{
  "arch": "convnext_v2",
  "crop_scale_min": 1,
  "num_experts": 16,
  "expert_mlp_ratio": 0.25,
  "loss": "cross_entropy",
  "nesterov": true,
  "warmup_steps": 210,
  "adamw_weight_decay_other_params": 0.01
}
Rows from block 3 of a small image classifier, named by matrix and row number. Rows with one number within an expert belong to one neuron, the router's apart. Each number is 128 + 24 x the weight over its row's rms, rounded and kept within 0 to 255. All counts start at 0. Numbers have three digits each.
Before each expert's rows are labels from the 100 images, of 14976, where the router gives the expert most weight on average: "peak at" is the part of the image that holds the peak. Only what is clearly more common there than usual is listed. The data: photos of plants, animals and fungi (iNaturalist). In brackets: how many of the 100.
# router: router (model.blocks.3.mlp.router.weight, 16x160, trained with AdamW), inputs 0-159
# gate: expert gate (model.blocks.3.mlp.gate, 16x32x160), inputs 0-159
# up: expert up (model.blocks.3.mlp.up, 16x32x160), inputs 0-159
# down: expert down (model.blocks.3.mlp.down, 16x160x32, transposed), outputs 0-159

# expert 12
peak at: centre (35)
router.12:142167118135113093137132089099125134127133080141140138102106134137167117090122116124153122089108118118104154116124075134154056103120152120130119101119077143120156164136118128128163133092121121150113157118122105133113086135160155170098149142129149110168117159152122096144128113100120137083098156159105186137126090115123121108146114087140143150118120111142108112089142085178166126152113155112097172110118159110126139123132135171090147165130125114148109154109118149101132088161123116
gate.0:145132136120115134104129167118100163130112111114135170119129121152110103084154120092120122106106129125084113134178096122168142132117119163113120090156090129130139137170128153126148132153126124110145164135145160078085132131121172148137147157081156119130091091162164157121115097149137116152154116143152114175108137104106185141091116116108120142099116141106112134161095103127149082124104127173139164121133153171103138129141118134188132149158130165137138158152146131168149117095122156
up.0:110158121150149136113089154103153117142135158096139096103123119095108146118129130139142108131091188129191120126155149140136126142113128144148153129078136119152106194130077139121143181134137126132129093134105115094147140123122148128111098138117109129133152089134123160172136142087099120168156089103104141133091143105137124132147131112128073110166107099134109091117126112135107149150106091151163105119140106087113117120107110133045100119132134143111141109092133100121134115100104088
down.0:148124105139138142143117139129096109087106152145121130094156114111133126089139114088141131180107160082100107125155129159144125135154115116143121084115105124136150159141165137130141110137124117163132167111122141139161085118112103135114102084113147099086114113168107082144129071133110165159079134142124128100077094139111101109152164120146134117122113127128173123127101117135151119119139138127129111151103181129104164190127136150148198120094158134131143173158138131116124125166111116
gate.1:139077107127121163149133128119143129096122139148130123148132145162124070160174104162141111164109117147121117107120118136098134189124126131112142129168101165119137100123118167120087120133135138114091109159107148125143169173138128079172114114172109130148132079100142101137117132103133166129118078094158139107102116134094118169097114109106124122139097094152143113149152122164116130121148131163140111103159155102123107076111103128151130173140160165139120096156150133179121151125125141
up.1:096127101136111120138120155095117146102115095143144134138123121157145117129148117122180109127190113108147128154137145124163133082108140131159152169110155151139117076166172104103135132122122161140137145155118130100143091106133121084144142150115136109122132114165138145146088133119129126154157111134072152103110141157138160105145151109080100100160136141126103096105121138159070146093103135121078101084109120125105153129130145087113115139107133122114115120128130063074107133122092089
down.1:159132141107147135147129186122105126067132152143147118118170120141145142132129103132099119134143092119148130110129136114138124083139156135087134118142133134107163117181120154117123100127151174107121142105117112147107193080117126129155149108158110111147095123101086143150094147122145122097175139106171152121188113103142146147117109098150115103117137115125123160138156126145129143142159128110153114149097106140123155099167160125148154133156087172109126128176144127111107118094143201
gate.2:138128143130149155126094097136069157165119135115118088168134145137070077134134142124109115127108120155173175126143170147071136140121118118182118087129142123133125163126140126113131135141115140112122086103150173132145143107143101078113145165128157133132139099092142125124132075155127122136140156153140101126153152088130121137153144136110153108139149137132096135124134147142134130131135068109161101136109123143138132112128106072170123128136130185135106097160147142189122108146153094
up.2:103150136106172151115114140121121152155125098080162123137126143158115098079123094147109125148128126142143182120146114180122117130148138089089129161111117094119080138133162122159141132117132132128153104087133117097151112114116091123132138182114124139131130124120137111145096119128126062080092152143089155088181129124165115102166124116123108093164125132119155126160131140098122065095115163165122130118115098164101134148122135101091150148134124146110144143154144107104101145146112152
down.2:129124152123168098101145128114065146114123122116112082119135125097148138123128129096091152153134089137148065136103160105166138083119115144092153115130118155160159116151129120139120113134082104113150147128133139110135087120119126133138121105131148163110113130107119152169147155098163122116183109114131114114083146127148111116103101121137089132135122151144124121134167112147152119128152166132105077096153138157105108131110150172174103130123133099161079197150114146152156134084121143
gate.3:160098150151095118138135173147127178119128097076125115123122134136139117147136134109097132142106100142090117130089133147139098117128122127113134126132099230142129148120137083122113125119133141132116183177126138138123185107128133113127162127135122101122110094153104128070081136115147138131090111187140136178123161124133129115137112135155143141106118134084118109140113090119095149172168073085101134121102141111137124134133121125125112135122154140155102091130127127170137113147132097
up.3:130123140173088149135095160155113119136126116078144114104135163111175111113092151138120138151100115107076145146147166134163135104152117181123135158114113186129108177107129101154125113146094138166115147167146140157124130157130132111121124071105108143136100115159101146100112125119124141104123137170107144162103133131092114126148136133145138132144103091093116096140125095123106135118179071110137124126138138137130132082155134114122105082111158135117113080144117145121117118153107063
down.3:094139108126118120136128125099134128111119146153157107083120111132087130151128121171154088130121099176100152144099110137163149109152103110131133127096110164118128152134152103127128121129102147085094104135105139120132131128171126160129110108134128128157135130134127051140146189171079122142125137126178157174105191165142116142128096108137107130125143103106104151140103134115137140138116115163104140135136118114156173122135142135101161146090095167105139145163140122105120179090177139
gate.4:125172146144105117135114098137155137107115118128117159140109135163154125098163096164147116118135135126139133100155125151150141064156119119139103083144103159132112113105188094185132147119126107123124117095160113129128096143152139090117142094116144092122134116111073097137126132124140114091080151151131158120115112137101104104126133107130141164131123118123166076127129152130121137083171176130092110113095107109119152120110145184094129099103123132143159131162114117076122096172106112
up.4:139192146126124114130122116155114145094119088128120185145131146191166096074156096149129098111116129116156159119140126167155119092126179116124130115134111148121131088132192119166119169107116117110121113114162115106125101142170170153118148116126149100134122153088068102150113144093133131114088146154110160124162131161100173086116126104124139150134154143119136089107156141137132154106143154144088126113114124112128150124119139161090141114109110122123127114155100110110124118148126099
down.4:101125130111123138069175110068168176109113177122150158119144145127104156132151107141155107064113155131138153135092173101158128127121124153136108134154151129123131157136124110112167102148153144106101119120107097134126090156111147097126111124140128147145118165131118159124157145139123120145152113183086135159126096118150128154156087125124143098139131123077174154130136133134130178182140112088126135135126128169143102154146163090103157139128148140095132132111137098154118144119127095
gate.5:123122130138156139132143136120104118134144121125122129112133149092131101176107160128169123124182079121147112167080137123135111172149108094114108140102138070112115126099143095133132131111121106158126153135132119127090142128135110129146099142153125156130095139134113139118147152145114132139155124132164129062107099101171118119079140099138161140129132074140082144114111129150138165129130176139101144127113081121150150141126154106139103099148192108090119149177118130067105110088119096
up.5:131141142129127134087129118134137173153126129130120141184112099138128125121150094116106136147119115131082159110147112149131100106142139111164104091192157161112125118144090142110112131149108148104140065151116120116166133139140160136126117127127155117114168088117108130141116102160157102128096141106097140165171146125136101101181166169121077093142151155137133174154124099142120101094129058110136125126129178112125110109118141133168147089122107136143113151127125158176141135133113124
down.5:146136113143103126133158131096136185116108145141162104131139103145139155103177137106111142122121111108181148111142134135097125131123124127126127130043104120102129116123137131115172075151149084130162134183130147102155122126128147152171103098129090087103103135156101132133119128143145118152149142099136139128151157159137140093124118164136124112152131125155165150114094137093149127090139103148123113119179114108143090111152121179155121135104101146101077112150119094113112109155160169
gate.6:117115131112114123129119089087121151097121133148107121094120094158147113097112168139205104123133090135126150127142090155135138139107136117148104146163067124128109216126094098161113129111121199152131133144145135132103071154116135105130119110117104121138080124084124086166120166157111134146120123120138141158132128095090099129110117109113155099133147120126145141118124138136137098133160151094157125132134114152121141105110125181088125155101165135139134093109116128131103129145115137
up.6:135120104120097164129108153114142108168131125070129101121137149080158157157119123158070138146094151110143091127139164105147179084150114164165151092125203128130128124079156154113110117125122108148144127133081123130119156125155146133103134149142147137151170124183080173108174127118156129115125122127103117143114066128124098135134134106129103137108143122129153137115159127140133143099103116130126117140141122121125106139128118158164100122167100079090145148116143128111148124094130132
down.6:136176092145160158093115156190121136121112122141093147124128126143112111142113141105125103149130116147161098079106152100100149158150170083109113135092101108145112131161132154126162135124154118143090123111102128100150111151112112124164096137154124110132140151100136169105099127094187109156122133151148131148083102091134121106146112157159147183142088123104124130137175126143113139153129114103149079124124123104126121131145153150153160091105136156135106110097124092145116144126145189
gate.7:131139136146121150119099133107108107098153107154143100133128117122128100157127118101111107166126104120131169134136092136073119143161103144134119127106183154119151163160140127145134133128099163105125117132106126157126125111100117047118143092132141163111172133110114139153131089142095152162148090086168116093152087137112139140163156138148138113125148133122156156114103126166097162149108149092145120124129105086160130155176102125147140091144171109133101080087107126148120126099104156
up.7:154117137127131083121100143120097125154147101146143116100159115130146148112089091131094117123139098120094138125112131128121084151149122095137148124119165111134172149103138125141128149114127150128114143106130111151141141131106159105106120094128117145125114111094120102140082112131150141172119143111181130138172100136102109157123153097145127135102170096133192156105133143162159110157112160115198140162162117164125151132132100128119092104101157080125147075097086181124106138134097145
down.7:124156114150120132155147126120103124166175124145132169086110054125111132147149117094106108134137092130115128074159136140120116168134135114106143138145118099161099151147106113126115097153116091126146114184112167157154117091139136125127157146096117131145115146121113165114121102125139117131134201136090149110133127120148107132141172139173119147152126189102126128121094148129105137172140188137122122131194129136126116127105112091111167134120120166120112141172102123132096138142119134
gate.8:155114150123126088154116137162113137088115052176190147086150156121103114129129145164142108169117106120141131118067095139131140120161154131108132122124103108132143162092143124064132152134103142146129090142105108178115109128106113118093132123134086119125091108115140102154101140135124147136096156127101123133142125124140076092130120079138110107115107129182137097117113103105137091130113135123131142071104081129139121121125158082088126127101134133136117123127143139088129117135134120
up.8:114125146148121091145130129164104118166146121118108115079124127136127125108155198158122111079129131125096101105157150113129092122118184135131134159159118132123129146125121099122116090132165107120117140129151125067138156097134129157151161131121144139125119130087110151104117132108129108110119050148122140069116168121130144133130136139114142168115124134155117172097146105167148152132141053095103101094114188114135131114081114106120098124115113133138131126117136134117113122173124095
down.8:137120140085191146100155148102124097115189122128119121130131126140144104122127139158112127151137125153124095130115120117129130120130106118091123126155096137174120144132124124126102106150110131135141103120098117190120127131146110121169129102141127190142109098128147129092127159133169111061141138093140098126109154108137166119139112133137099186133147141129166168080109148170134121118126151170084157121092157127124134145094133121096107095115130119134121183140136084140141071140165116

# expert 1
peak at: top left (49)
router.1:103102117098155121127161122106124097188117135124107156183143121089107108136161141124122121116119152125166135108147145103167138108134097130096130070167144119123122161154086078117149149110119126136182133122095087130130130131138126152120152159182138104127148108141147134102159097100144128121132114109111125125133115139104102168108115185110087139141154150157128118141157129124105167133116134151093127102146171113148101086153154124112143124090108180096118153123133147100108090105085122
gate.0:160185117144137170116102124123133139117138126104088116185096125157177161125111154102136149148148065138131125142131148131049136106112119107130147153130146112121167050125149136139118167149128118104105129087136157131143134118147124121153154161114094113117167115068147141154162154085118106088125126149127114149120135101093133109122127116138111136128133122124146129099088105144114116091118157098134152101118104108137133172118125136170112098108167159135152111116123132124123105126165150
up.0:126130118132163150130139136095121075077138119130115087133148122093080127113115054122138159158105100146081098120140103110107123093146126156146111127096147105130127103136174099099106117130174092133144140154120127140131111112109120072114103064140111161142121114158101149102134129125091109171129098156111128124125119127127132110145140159131112178131143140113130138118125105157127173126126114126119112103120119069116170163159146116184105135149146117094156115103136150150142164103103129
down.0:121164130125138120090120126162132153091110094141120139172147132123166097129099101155148097111091099120127123119165084167154152123128148145143123114103184097138117113138145124107095087151112125126119146099138137135140137131130131092134124128185118092114190115118089116142113129123060146104110146125102177071128140113140100147079142135083155097149093130100120143164123118118160149115109149153105114142127092110118126105135110183148116156131133123150148080107156148135111155142121128
gate.1:162140141136133131119101106128129111152116168186130144142074108119147117129172139110130130173126149132093122106114118089093115119139115086125127085142141124113098125139099137130109117139107113108110136086172100180109108095138170150139112078125093154120137132133113142112143094129161121160115105104100137140125172162120121072085117175157141101087164147159126128103113135115147166075137113113106136118082118156142114152121130148161149148148130161144125130113102139173148177126135112
up.1:146132170128133130134148159133140156100123112121120135143120140094078117139172109144069132113161137156185133150163115164131150126117145125132103144185176140144139136119145117137122117117162122134135094117067105138118117138129129103087116146088136152135104111121134134149139164120133151118109149120151096178147109159146102156137114117118100140154130125134167135169119141106124092099077125155135130111184116085170139119083097136123113118141117097114140162119153095086105158090078142
down.1:139132113114118164133131120116113133147127164123133054130117140105152105177151109214117144163108128126155095113132156162141156181137118128080135126113169162099141122119135125136126132141152146120119122146131121149149178105115116055105173152139126158145121129103110089119139111124100132133112139134119116121154135108079121076122157111108143138130104097149139164134118102115128123106100129138080111119104143123121094090153125172113171155087130155139118127124169094104156115151122132
gate.2:139123156140117145130180127158132180137131141135124151079120141088103128127132111125082130154123118100176158160134140130140111109121141139121162105129160122128086111144156123120129102101163182128121120155142128189124144132120104137118143113175138100153189139147142074174170132113142137106129140122118127108157087129146135126155098143118141140132124130157186136088100115125119134136133155142134142134168138155103148057139116119103107118109121113130152137156116143043132134130137095
up.2:139128157133108135127173140167114175119132141146130162107106154091130120117122117121083130165126113099184141156135138135152108106129141116117166096150158125124073125134165107121129103109146188120127129143123138187126148122125108136119138145181115096155165151160106072178173136114141140113131136110091138120155091138133134107143101137129137140130123127170191116099108105144110156128151148133143142130156125134101163076138121127092118125130112133146142141158127128043113126116127111
down.2:082150133119147104163134132109097097106080115157132134096121184119102175106126146061155124138130107151109163151153135153150107157161115108099120118096171157123145133128102129139123130115066136100115122150118150142120068132155151142086110124091122128167166081141135113102146124095171120118076109125146128182143114112102119108163136116125126131151133111124131181133125156118149083128139127163128167155086107142139134150152145124090141123140132140152117145131117148100144149137136122
gate.3:134153119133103125126124111067195075113139107100144160116126149127137105174086123082122123148153142145121133136058103125112127126106168128141127091133095165125131078110067139129120097119179127138131124174121133135123151098080177136146113117123128125123162145116131096149117120124140125144161131107133123136106148121116118127117131122082106090159139107114146126109139147119129109124142084146119142151147120140101131152133111186159141065165126119135075131108125140088140104145129102
up.3:138161092141100141128128108156139135074148101093139129135124160198132099151108074145106124114117125113101130122197137113128149093104144159149142189142154132126143089129161126146118111120091122120136141139092116157122113098131122089166101140162151123119124156118129102133153134100116119079123108105142118175122118126112084152108135136133095121161132157084163145136126134110128146093133129151132123147183139136173097129137069171139128136117137105073127157128120151103136123116107113
down.3:128138116126150142155088109159100177138139109160073109078130145134100120166136091105130105137099122105127129111140147159136114162107157114140124144161124156151158085114121174152157139108107157165126169092096109132091172095120126147146110127137136156105165168090133103155139122144102116124106112149187189164138093144119111126109185140122181129106146137112141109125135103154140147121106125156160146157126123130157123099115094152153104152098134116136133126157116131125146121092111124
gate.4:116125118111097149124112142163157175129127087119087138110122124114144131141143093110141143108156172125143130145151096127128117102127114091096109134101115117118125138141135119125119150126160108158119149107129095139128123129179155164177168114114124124146143137128114096137199126162150114148091126119108160116133167102085146114114107138117142172135152135130156110118075117103095115100179145157106112089093137110133134154128128139127183123118128095114128144167132114027104115144146114
up.4:158141165125100144099160086127117091133148159083157115134115148167137103121102157100134115140113102132156125112118166123155113133107169112116133134136149131124089142070148123137142113122100164124124130150091142152134133123096136075077122190135109133103090122113128128088082136136130119146161154114146106151134124129157104144145152127141157113109143122098112184140166160152169124141094184085159123122147086135119112156098131132123096120167157129150132087085115114131111115106105134
down.4:114124119135155133120126155128131134140103114124142145094151139117156111147137128139113133145171124152169179119075105135108104136128095151116145117097105086126130118126161171117117107137141086202175152159142095121123124076122167156134117178149137100128138136114151119117155132136158142134120151124190123122189118124146125114087140134122120131151150085137093160113137122091126113090096110077116082141160166098098130097121136121088120110138123088142152144124106121140134120141081104
gate.5:127146116067115155110134144126116146151144125118107089205104135134123161104124136139151118123153130137067187140170167155117133112166156133116102071180134141106123115119106111135126132133111100147127148132186130133133118165116138115140131120096141122115134124142092165134099126145127121133085130070129088143115129142133131139105180145134073116098138123128110146138108175144121154088139109109124148164110112139118100153099163152148160113143102098129099075107140150148121130117123148
up.5:125185104132101134151152096116149125109136112123117151141121131133105172116130085133149103126125123139134147155205164112108128150115146133096146111142105104125107138121164137135131119115130113132109160172124150135120170110102093136150125139162154114126157154181090147131139156150122114115113143140092161093145125136122176143097146115125111078154167108155155148121137150103125110135107116086139127125155069087078145165093167133100130103164119113169101078127120108113132138111102158
down.5:132105129152158141122168092156116158114123158135198126170130091123152095123170128102113113096156093168110112163133127133115112172134113129136175151121115159129109178118097110100123124142130113103131116126129151131179118122150136149117121123154114135075113090083081156132118079122107109112073144149116119069129174091152181124111122163099130142111141143131128124126116101104130146125158171114093108108125129150146098091134115094133122120124134148126125125122170095129119158124141131
gate.6:138115097164139137071156127109115146104119134151166131120127118142115117151136098117130146135114118140156091141184126114151129131125087120155143125157158168148156107130128130065136159147159120099131142109100100164159146163157130131134137161108089086131128140202157163155113151096124115139073138109135127117095099130136146160086091109137146104108109163151141108113121129149133161106148162107120106124135104120138116133120100135137102158141112149090140114056118114155119131140186124
up.6:143110099107143160080155105119104120138125120145142112128109102100140107153133126145117136149107116123156131132170113121113138105151109135184147113141140181147150110161109083055135176140147122152118120128082104157122133134156120144111134121126070083127143152185151130139146120123126101145110168118163100202096095122165118153107110117143135150127135173150145094120123113155122157118123121089099100124176140151127108123123123114144140147137116144088132165085105127172125110118134134
down.6:098113130135131128171135119106137163127111156146147125155126127116110129171169108113097125118109102096116111082136147098126138157108098120177139158164101122137081101125126161111114135136105152106089083144108131132131095137103148086133121159097116102184141151148125133133149151148176115137126129144080142130125127153133133144135170142126105120110111141124079103149074115104104167116167089127137159152083151097096115103158152106135120114120107087134142070130141155163113122176143143
gate.7:089149120128084134122171088117137133111115158137153113165112147164122089129113141135098117146158094142085148147150133121143142135119190103104138110119152132119117122096107106107118141156132120140135148123122146160079140123132092097163105096087124158148125096080115115106110173133133091125065125123131159139149161131125107098163129092137130140086098117108188071102148145172170139097129152116114127111139097124141126153092133099103132128153140151128104095125128118107094089125140136
up.7:123148136116166164131131132107085129133136165103107098079124140122170120112109145144189136173124137128113112151178118111130122136140121074130156111131184123139060105183144139150124121122097154129108147117143104125162126131043139144136123118106131137175134129162134126135148111117140153125115110148125161113143123147127140136101133105151105117158104155154130141154120125134113174132095175077129130156104087129094132141103133127158118127148114130147113089154132134155133107100118191
down.7:108122118144105135148113171154145106087150180128169144156122167128125099134081142149112130115142103141101061138155164111096117144133117117127141112109125144158118118154146107165134127112160136145103150119118123097126065164118157148121118129129090150123129122122146127133151134092144165148146143112114108137142148108103120171075127147132128177156087144104182090105112152162104145178149154120102138139124167149158158155123146078155135135124121140140093136141145088125131137162159095
gate.8:086113142135105128116112069135117124154124125107144142131132128071086160116088114127124126119121149125129141093164116143121126130123156132128110145147089134126138128120063087138147141127088130147172103097120139134141149143135218134122125097103123153156128158106102152173107126121129110193109191140138118152115149173142132154083107118149141101128090107117115118124156106095124125114153091103088136123143116118111133127143130115103121119115150103133150091141151105163165130079105104
up.8:116106108127141092152104189121117103163162120139168130090099100134124153158071119107115141103112169108124141139114104118086108124130156144121127117149129118127137140108118094115136106126114136159181133144121151105139146123135161187154117127139134165133131132148129154133112124143174151193159112170130115151139099113111148118108124154151111104159108166095102106131156125081111154120137062063089144133115140128152131105150146124122134106074154098124125088119130100128148131101111116
down.8:159147104146104134096158121137101125152091125136121145097135169123115037066120146135161084135127120179137157148094120140132143086153125129126139122128119197146095148140107115144136136135138131131131142120108128119086068128160118120134170113168126127139136093081126140135139126119117134125105176108141126127152126129129110103140103155140135103115140140110117147128108148097150117110147103124108079123061117179128095120137157132151115120127144105129164181121082091113128132110123145

# expert 11
peak at: centre (51)
router.11:146139120144096154139151167148157107097123149164158149122082130142114151118133165121116134138147123111144140110123150125121136147128147158133134146159129082129136090094110117105113090140195099134135132142122107150152145097126107137094136129142080097134106100101136134146098155113121162086128139169118110149154119146091141162131064098153139095096182128110107110156106054128134106144160139130185120138132125168144118080142149118145139129102122138174165120125153118140131146165127109
gate.0:173148112118186149139135101153160139137123129135142145149128106159106107140109134109148147140121114130164176133156142131147127092145151108098134136149117153105100044125120114198124139124143142123136137129112092127104131123111134109143131129141146135105157152184125142121115103140163143128138171115180150139149126092165107164118151086122104163151156126128139134124139112102153113129101146119119125204151136094148117173103139112128118132135180103115139088132114137109148174118121186
up.0:122147124127131124150117105102148142108166128154096158130125119144097111140144161165160130114138103114134169130171116121151142123107144095098153117197117092143117081122168144127119120112172093153131187140115133111116157119126131118105087102184158105096088120146144100094085122115123151150116121154164135168161142117137131164101101104122154143135170112101143121146162107129126106133172113104125130147117132127127096150097133133118147106119162125110175151136104147113118174191159121
down.0:143099141109153137144143115156141135118118154119082132134101130123160121144085132095100180131133115162146095097132123072109087134126131177135157075127144119143139105144146133154128145141113102132147142099130146127116093125137097122129128108120140156149119125156131150087148130108105081158118163101111098096075101132089111081143129131119131121092127108162143127162149155141171156168091128114113092126103158140128128135158143077118137138074140167131131192094138151117152140109093129
gate.1:071137118134102111148147126132163078142149155160104140120138132127083139153144106150137126092135151129095104109162162124144152148122155112122122124153109077109138180100113133119113121109120154127121142130107119154142154129146129181117083147125148143150117147116134127100094146092120154147158114122128131127130143160168153140128134082144138140121095105166099096113185140165148116148108102168111123172147175150094120173089119130092135155135153121123175190108117138118124145177110131
up.1:166136135100142126114120146127105181087110125088169110122109123125144088099122134113130124137101133133150171154130107138104116137130106149145160148110163198161139095149157140134141149151123144102135126137142147082121080136126123052147158096122145118127152112120150114166149090154136095114116134143159100133108114086084105121116126168118118136126163162077133143143095112122109125127151125078120129097103074077158137088132141138158137130113124124157115109159135120138114115087112119
down.1:143114141143141115114071112116138097091121149101129144112148125133131105158131125122117111130163118157112103147167131075113113164141106103148133135079162124136122137111183115116157147122160102093120146169121115143124128139158128140082137132131108121119125057125140119093144129120159123129109131117116108111161108122144114130104157133118047111120141135092112099124117118117154152141159108160096088138103138108123111156170142086085163124075137168140098150141136109115117133120140049
gate.2:114086121148090100137141145150121088161112099151092148130144128181105105139112093148111139099127130143112066140141149148154151181108108175207128174116166118149139080118112108142133136107125140101087141102141114176123144140102127121133111138131136093123089111113176105102128125102119126192097105133176107171116153117171122117163122133157120121088113106117106093118151115155136135127137142106138131151143123111171134124131131137145126101097103148149117144141138139103117140141141141
up.2:127124150149121098134123120132150082148115104117078132136157134156105091144134102116142118090129126116154065131139111117182141133148136149116127122056113123140145099101172150123136158098130063148127103128098120141138147147150144052148139124116132148119086114088141117145172126096100131166084095117122106120111140118105101121132126130122138133139085083136124093116130110148116150114146146153050097120129129086155127131131121160160100141142132119127144140152106084116144129126120095
down.2:108143125140111113095145099073129120100106115170133122137128086155111171082154109151158105132103123139085060115119164136139148121159114163124136102136114100140122160121133137144102119152135117168117121119118117108121191115127129171133159112125111128124077157153115141145115117145101116151140089134112153121095126171149115100152141118105114112154172158084128143118094113148184103126111169146139102141140157110149102164100097188137098130142121124138145109123138138151103127136165083
gate.3:124139116143137110107120130133135124156145097173162135122101088114096113114122158086106106149155113087151104131170101115125078098143122146087154132143116117130104070084103139104130135127173172134159170109127092119143117141102101103127152134101121138121145122102162165149101130073106121139105117104101113123127109111153175123136129112124076144107104133108155129096170113152128118103138131161156127140103151111117139147115121089090098103110118169064148137088113109120141120112107091
up.3:147123142120143143173125103100152132110125145090107139090150141143154152172138155158150160098118146136107147121103145127166159122130115118131127126076121167130135176153100090162121126132116085138119088139117173111106130129133136122095108108158144133114115154163095095125165099155162151126135160176152122118121126134151091138132103135132149127171147102174135125156069110100133136146158133124073108132139117155120090148152128150163150131152149085174141101184131154146125091117133139
down.3:122176118154125105110146127161149150111141174126073138113117125119118090132112148122096143145155151178113148162131121122089116127124132156142143157096156107081072133152102160118130129115133107137155109125129115117126180140106127115155115139132114134146115101087184185120147125100119133098145057125140149117173166109115156150161121138119106135169108116138135184130136168147110154143124119111101143098115126126080160158160140102091138125118136150157099117103120105144136153136096105
gate.4:150101158090123121104099121146103202110103160130126129159139138091149133128109149167070123120120114142139129171127109133118124140125149089135129113211116143128104116132152109157124154160141159135107129126126130148090142145106119127144146148143114130084089128126127145115120165171119113122098146109166125156099146129160115145108153156127113146191082132147155136125133132087138108151126126128145155157085140128120128079101128122129139159114103129137133110126120180106128131100122213
up.4:131131148135071105155146124162151092065103115165133151141133144164109106156128132126105086172141133135142110139149116113184137161095095149133146125144126124122138114069102144100111142133132143138067098146092136131135150112091108072112109147148121110144097104097153118131117169117124171134127107081107145127117162153115162134090128121116127128138115106180123124109145102119137125127123117131131131112099117119133112130112141146123128137148124160135127109106138147059093103178131201
down.4:169141108125114102109130131146090151108126166107097117137114134155125136155111136098125134113146147106183224135123109139103124087101138071144102136086177136123122119106141137165136130135138098097137144106132133153121163104122116081160136166100126156124170135107140125104132160115091170115113129113136144167092115146145126143120104159121070131113104149133098127163159142137139127161108128145124108129102121117118130126134123122106111147104114136109092174166112105118126133104115052
gate.5:113166102151111163094160161135144133128175138118111140183122169168135160123125131111152129126141139137144134139097174144140098116126098115130150123060105127146140113096209132113118103138143152104118115130144121106100126148154128076183111108115156118142127109135128120092182145136136120159124124163162123122134171161149126126095144143161141129138152196115174125162172131108134098103116096110145113095128119136121100118140122142110106181137126130121126135090144111150141121126130089
up.5:104121146164134121116123107111135147122143096167130133109117099142139108145140054098117141107124133090138153123162127182181131129100127146102104112146123104133138168128120101151143149112106063123124081111068084107166114107161143132115147129119126132140111129129162145113120116114141115195158102157106204129101122138110130136149109143124135127090100145161107140083139163157107141114147125136110132105128133119109139084120116161142181137129083140152112156132130125114132111167133110
down.5:136114106148133149120137134158150110101129144104141114112134170166140118097115117117167157055132125158113073170112069137124077127138124136147145176136095203154127115109081132136162129107127156098168121122119118140118160145142160088162104119113089129134114129076145104109123107132078124154109135111119119173141167103133118114127109123122139129112115115147156133121156121130125114126143147145065170122113116126104106112104122092155134126083106132113133147117135112125097115114120176
gate.6:154143145139114114148142155140101120138127088163127133127102153128174150130144151125070089117149149126123133116138112103134118151121096128139145158123080162128107125157164127154138087137134144105143139150133136155143133119131142185161154155135147106133080121107142140146091130117120091150071083135102161071195126128092138117139108138157150119144161087114122142108136111119150140131133143111118146080075160126118155110139137175117129075123111098148152113181132147087121144155125116
up.6:108162129091160133115110090130125099147145165123103134120153081108132142106108109132188172182152127129136116112163143094125105100155157144110116059170106129121138127131094150143133163123143159159129121109123144099149122155114088104094120128105132153160147092124150108128157115074133131118141149117128133129104097140164134149075143104133132170132117126160096109140118152140127125102139134127143113160160143126128088148095123122124127150121186138138137101044111134141131114082135125
down.6:110128171136127163122104146120139172149144109105172147094139127145130130121142135135115172129129132150109129154078107160144124123091083183144145086136103143165143173143079127130126118160149201149155149117129077106142138114137141111123154076147122105145127136102121147144127095110144135164121148126119180162110165130118099136125107191089096101111141117103084109148092109153160129110126143106143121113152141143141136117119157129146143133108138105138179129090130130118127155143113164
gate.7:148134178120116136107140127110131101151119087113180147140142114148149122090127144167140137125160155085142122116146146128096145123127095161110166152102123142136153144136134131139160097125088096129146135119111135092141097131134122131159173112114139151144169124156146136097132112116093123151152171138119122055122112160111151138153146089161117158134131152148167125118150122132108123117103168105110120083082128108157141095107187106114113125135092115111171075172103136099118132110177142
up.7:110125065121178166150136121108131157122155167160073081144136114084143156185140127124139138123128091146119117157072123115121141160137166103113090116171140077105143122125135131118133135124141112126077117092150127133133161128138178138145076159146159135135098115120126120146140130132148148096096136095152150168124150116146091133160138150119121136165080139141108139153132138142137120154145127142116115160152136137129114141124127165151132191111107144120088112091148125120153094149105152
down.7:111136137164145095108131127139162126141126134129168118167139111125132118143135124136120137093165160118062063160159123114123151162157155133141126110181160124075073143139140138100152130142164160097084138104116096142120129126144131095118122077141139118150109087116089122157172140165135135142140120150112119140131107122167138116137176131119152154142145096121135154102130111127140106096125109132152114178139145161120120146126161155103130104118161126095110147162159147129109171082138089
gate.8:113104130165156121135099117142152102121144134138159134172150126123159125154115151101158172122152116157189092114130074147134079094148116075135124077180084148123122083119137102064155158146139114142101104118126137157131147135099114113112156153134122128114147098173153107137100116120127136149104132150138159125119130110148149129091116148125148142146100110180150127135165154085094140108141062125124113117144085132122143115161125136123127174122142119136114129148122105142138155117094126
up.8:136139133114107135098169133064141135132112134088088120111136146122090114133182132166105086101128110134082149110170166102152137177106148167123135158125146141133116179109111118154100129107093126130119130123122108130148134144134160119102104095143143125121156162084127148127145138124120147176147143091177101122141159132129093126096120106130104132174115148128123085138116124141159093110124151153135124159105120157132101178118154154142126123171096165129185150131122172105128119133156155
down.8:117156099128163120140132108135163148146122109145120087132143127159118142122151148155142154119122116126141186131086122178154148081101102134119143120135129180143155110109180107112136088096126139147134151114148132106106109132071171126109106122110142105133143144205156059103152153086129154154119092148152102125078139124123134142155161165108149105130092113128113145103167127156104119136131110121101122125148157145135163070104104159116128144148145128132119135120140150147130128126148163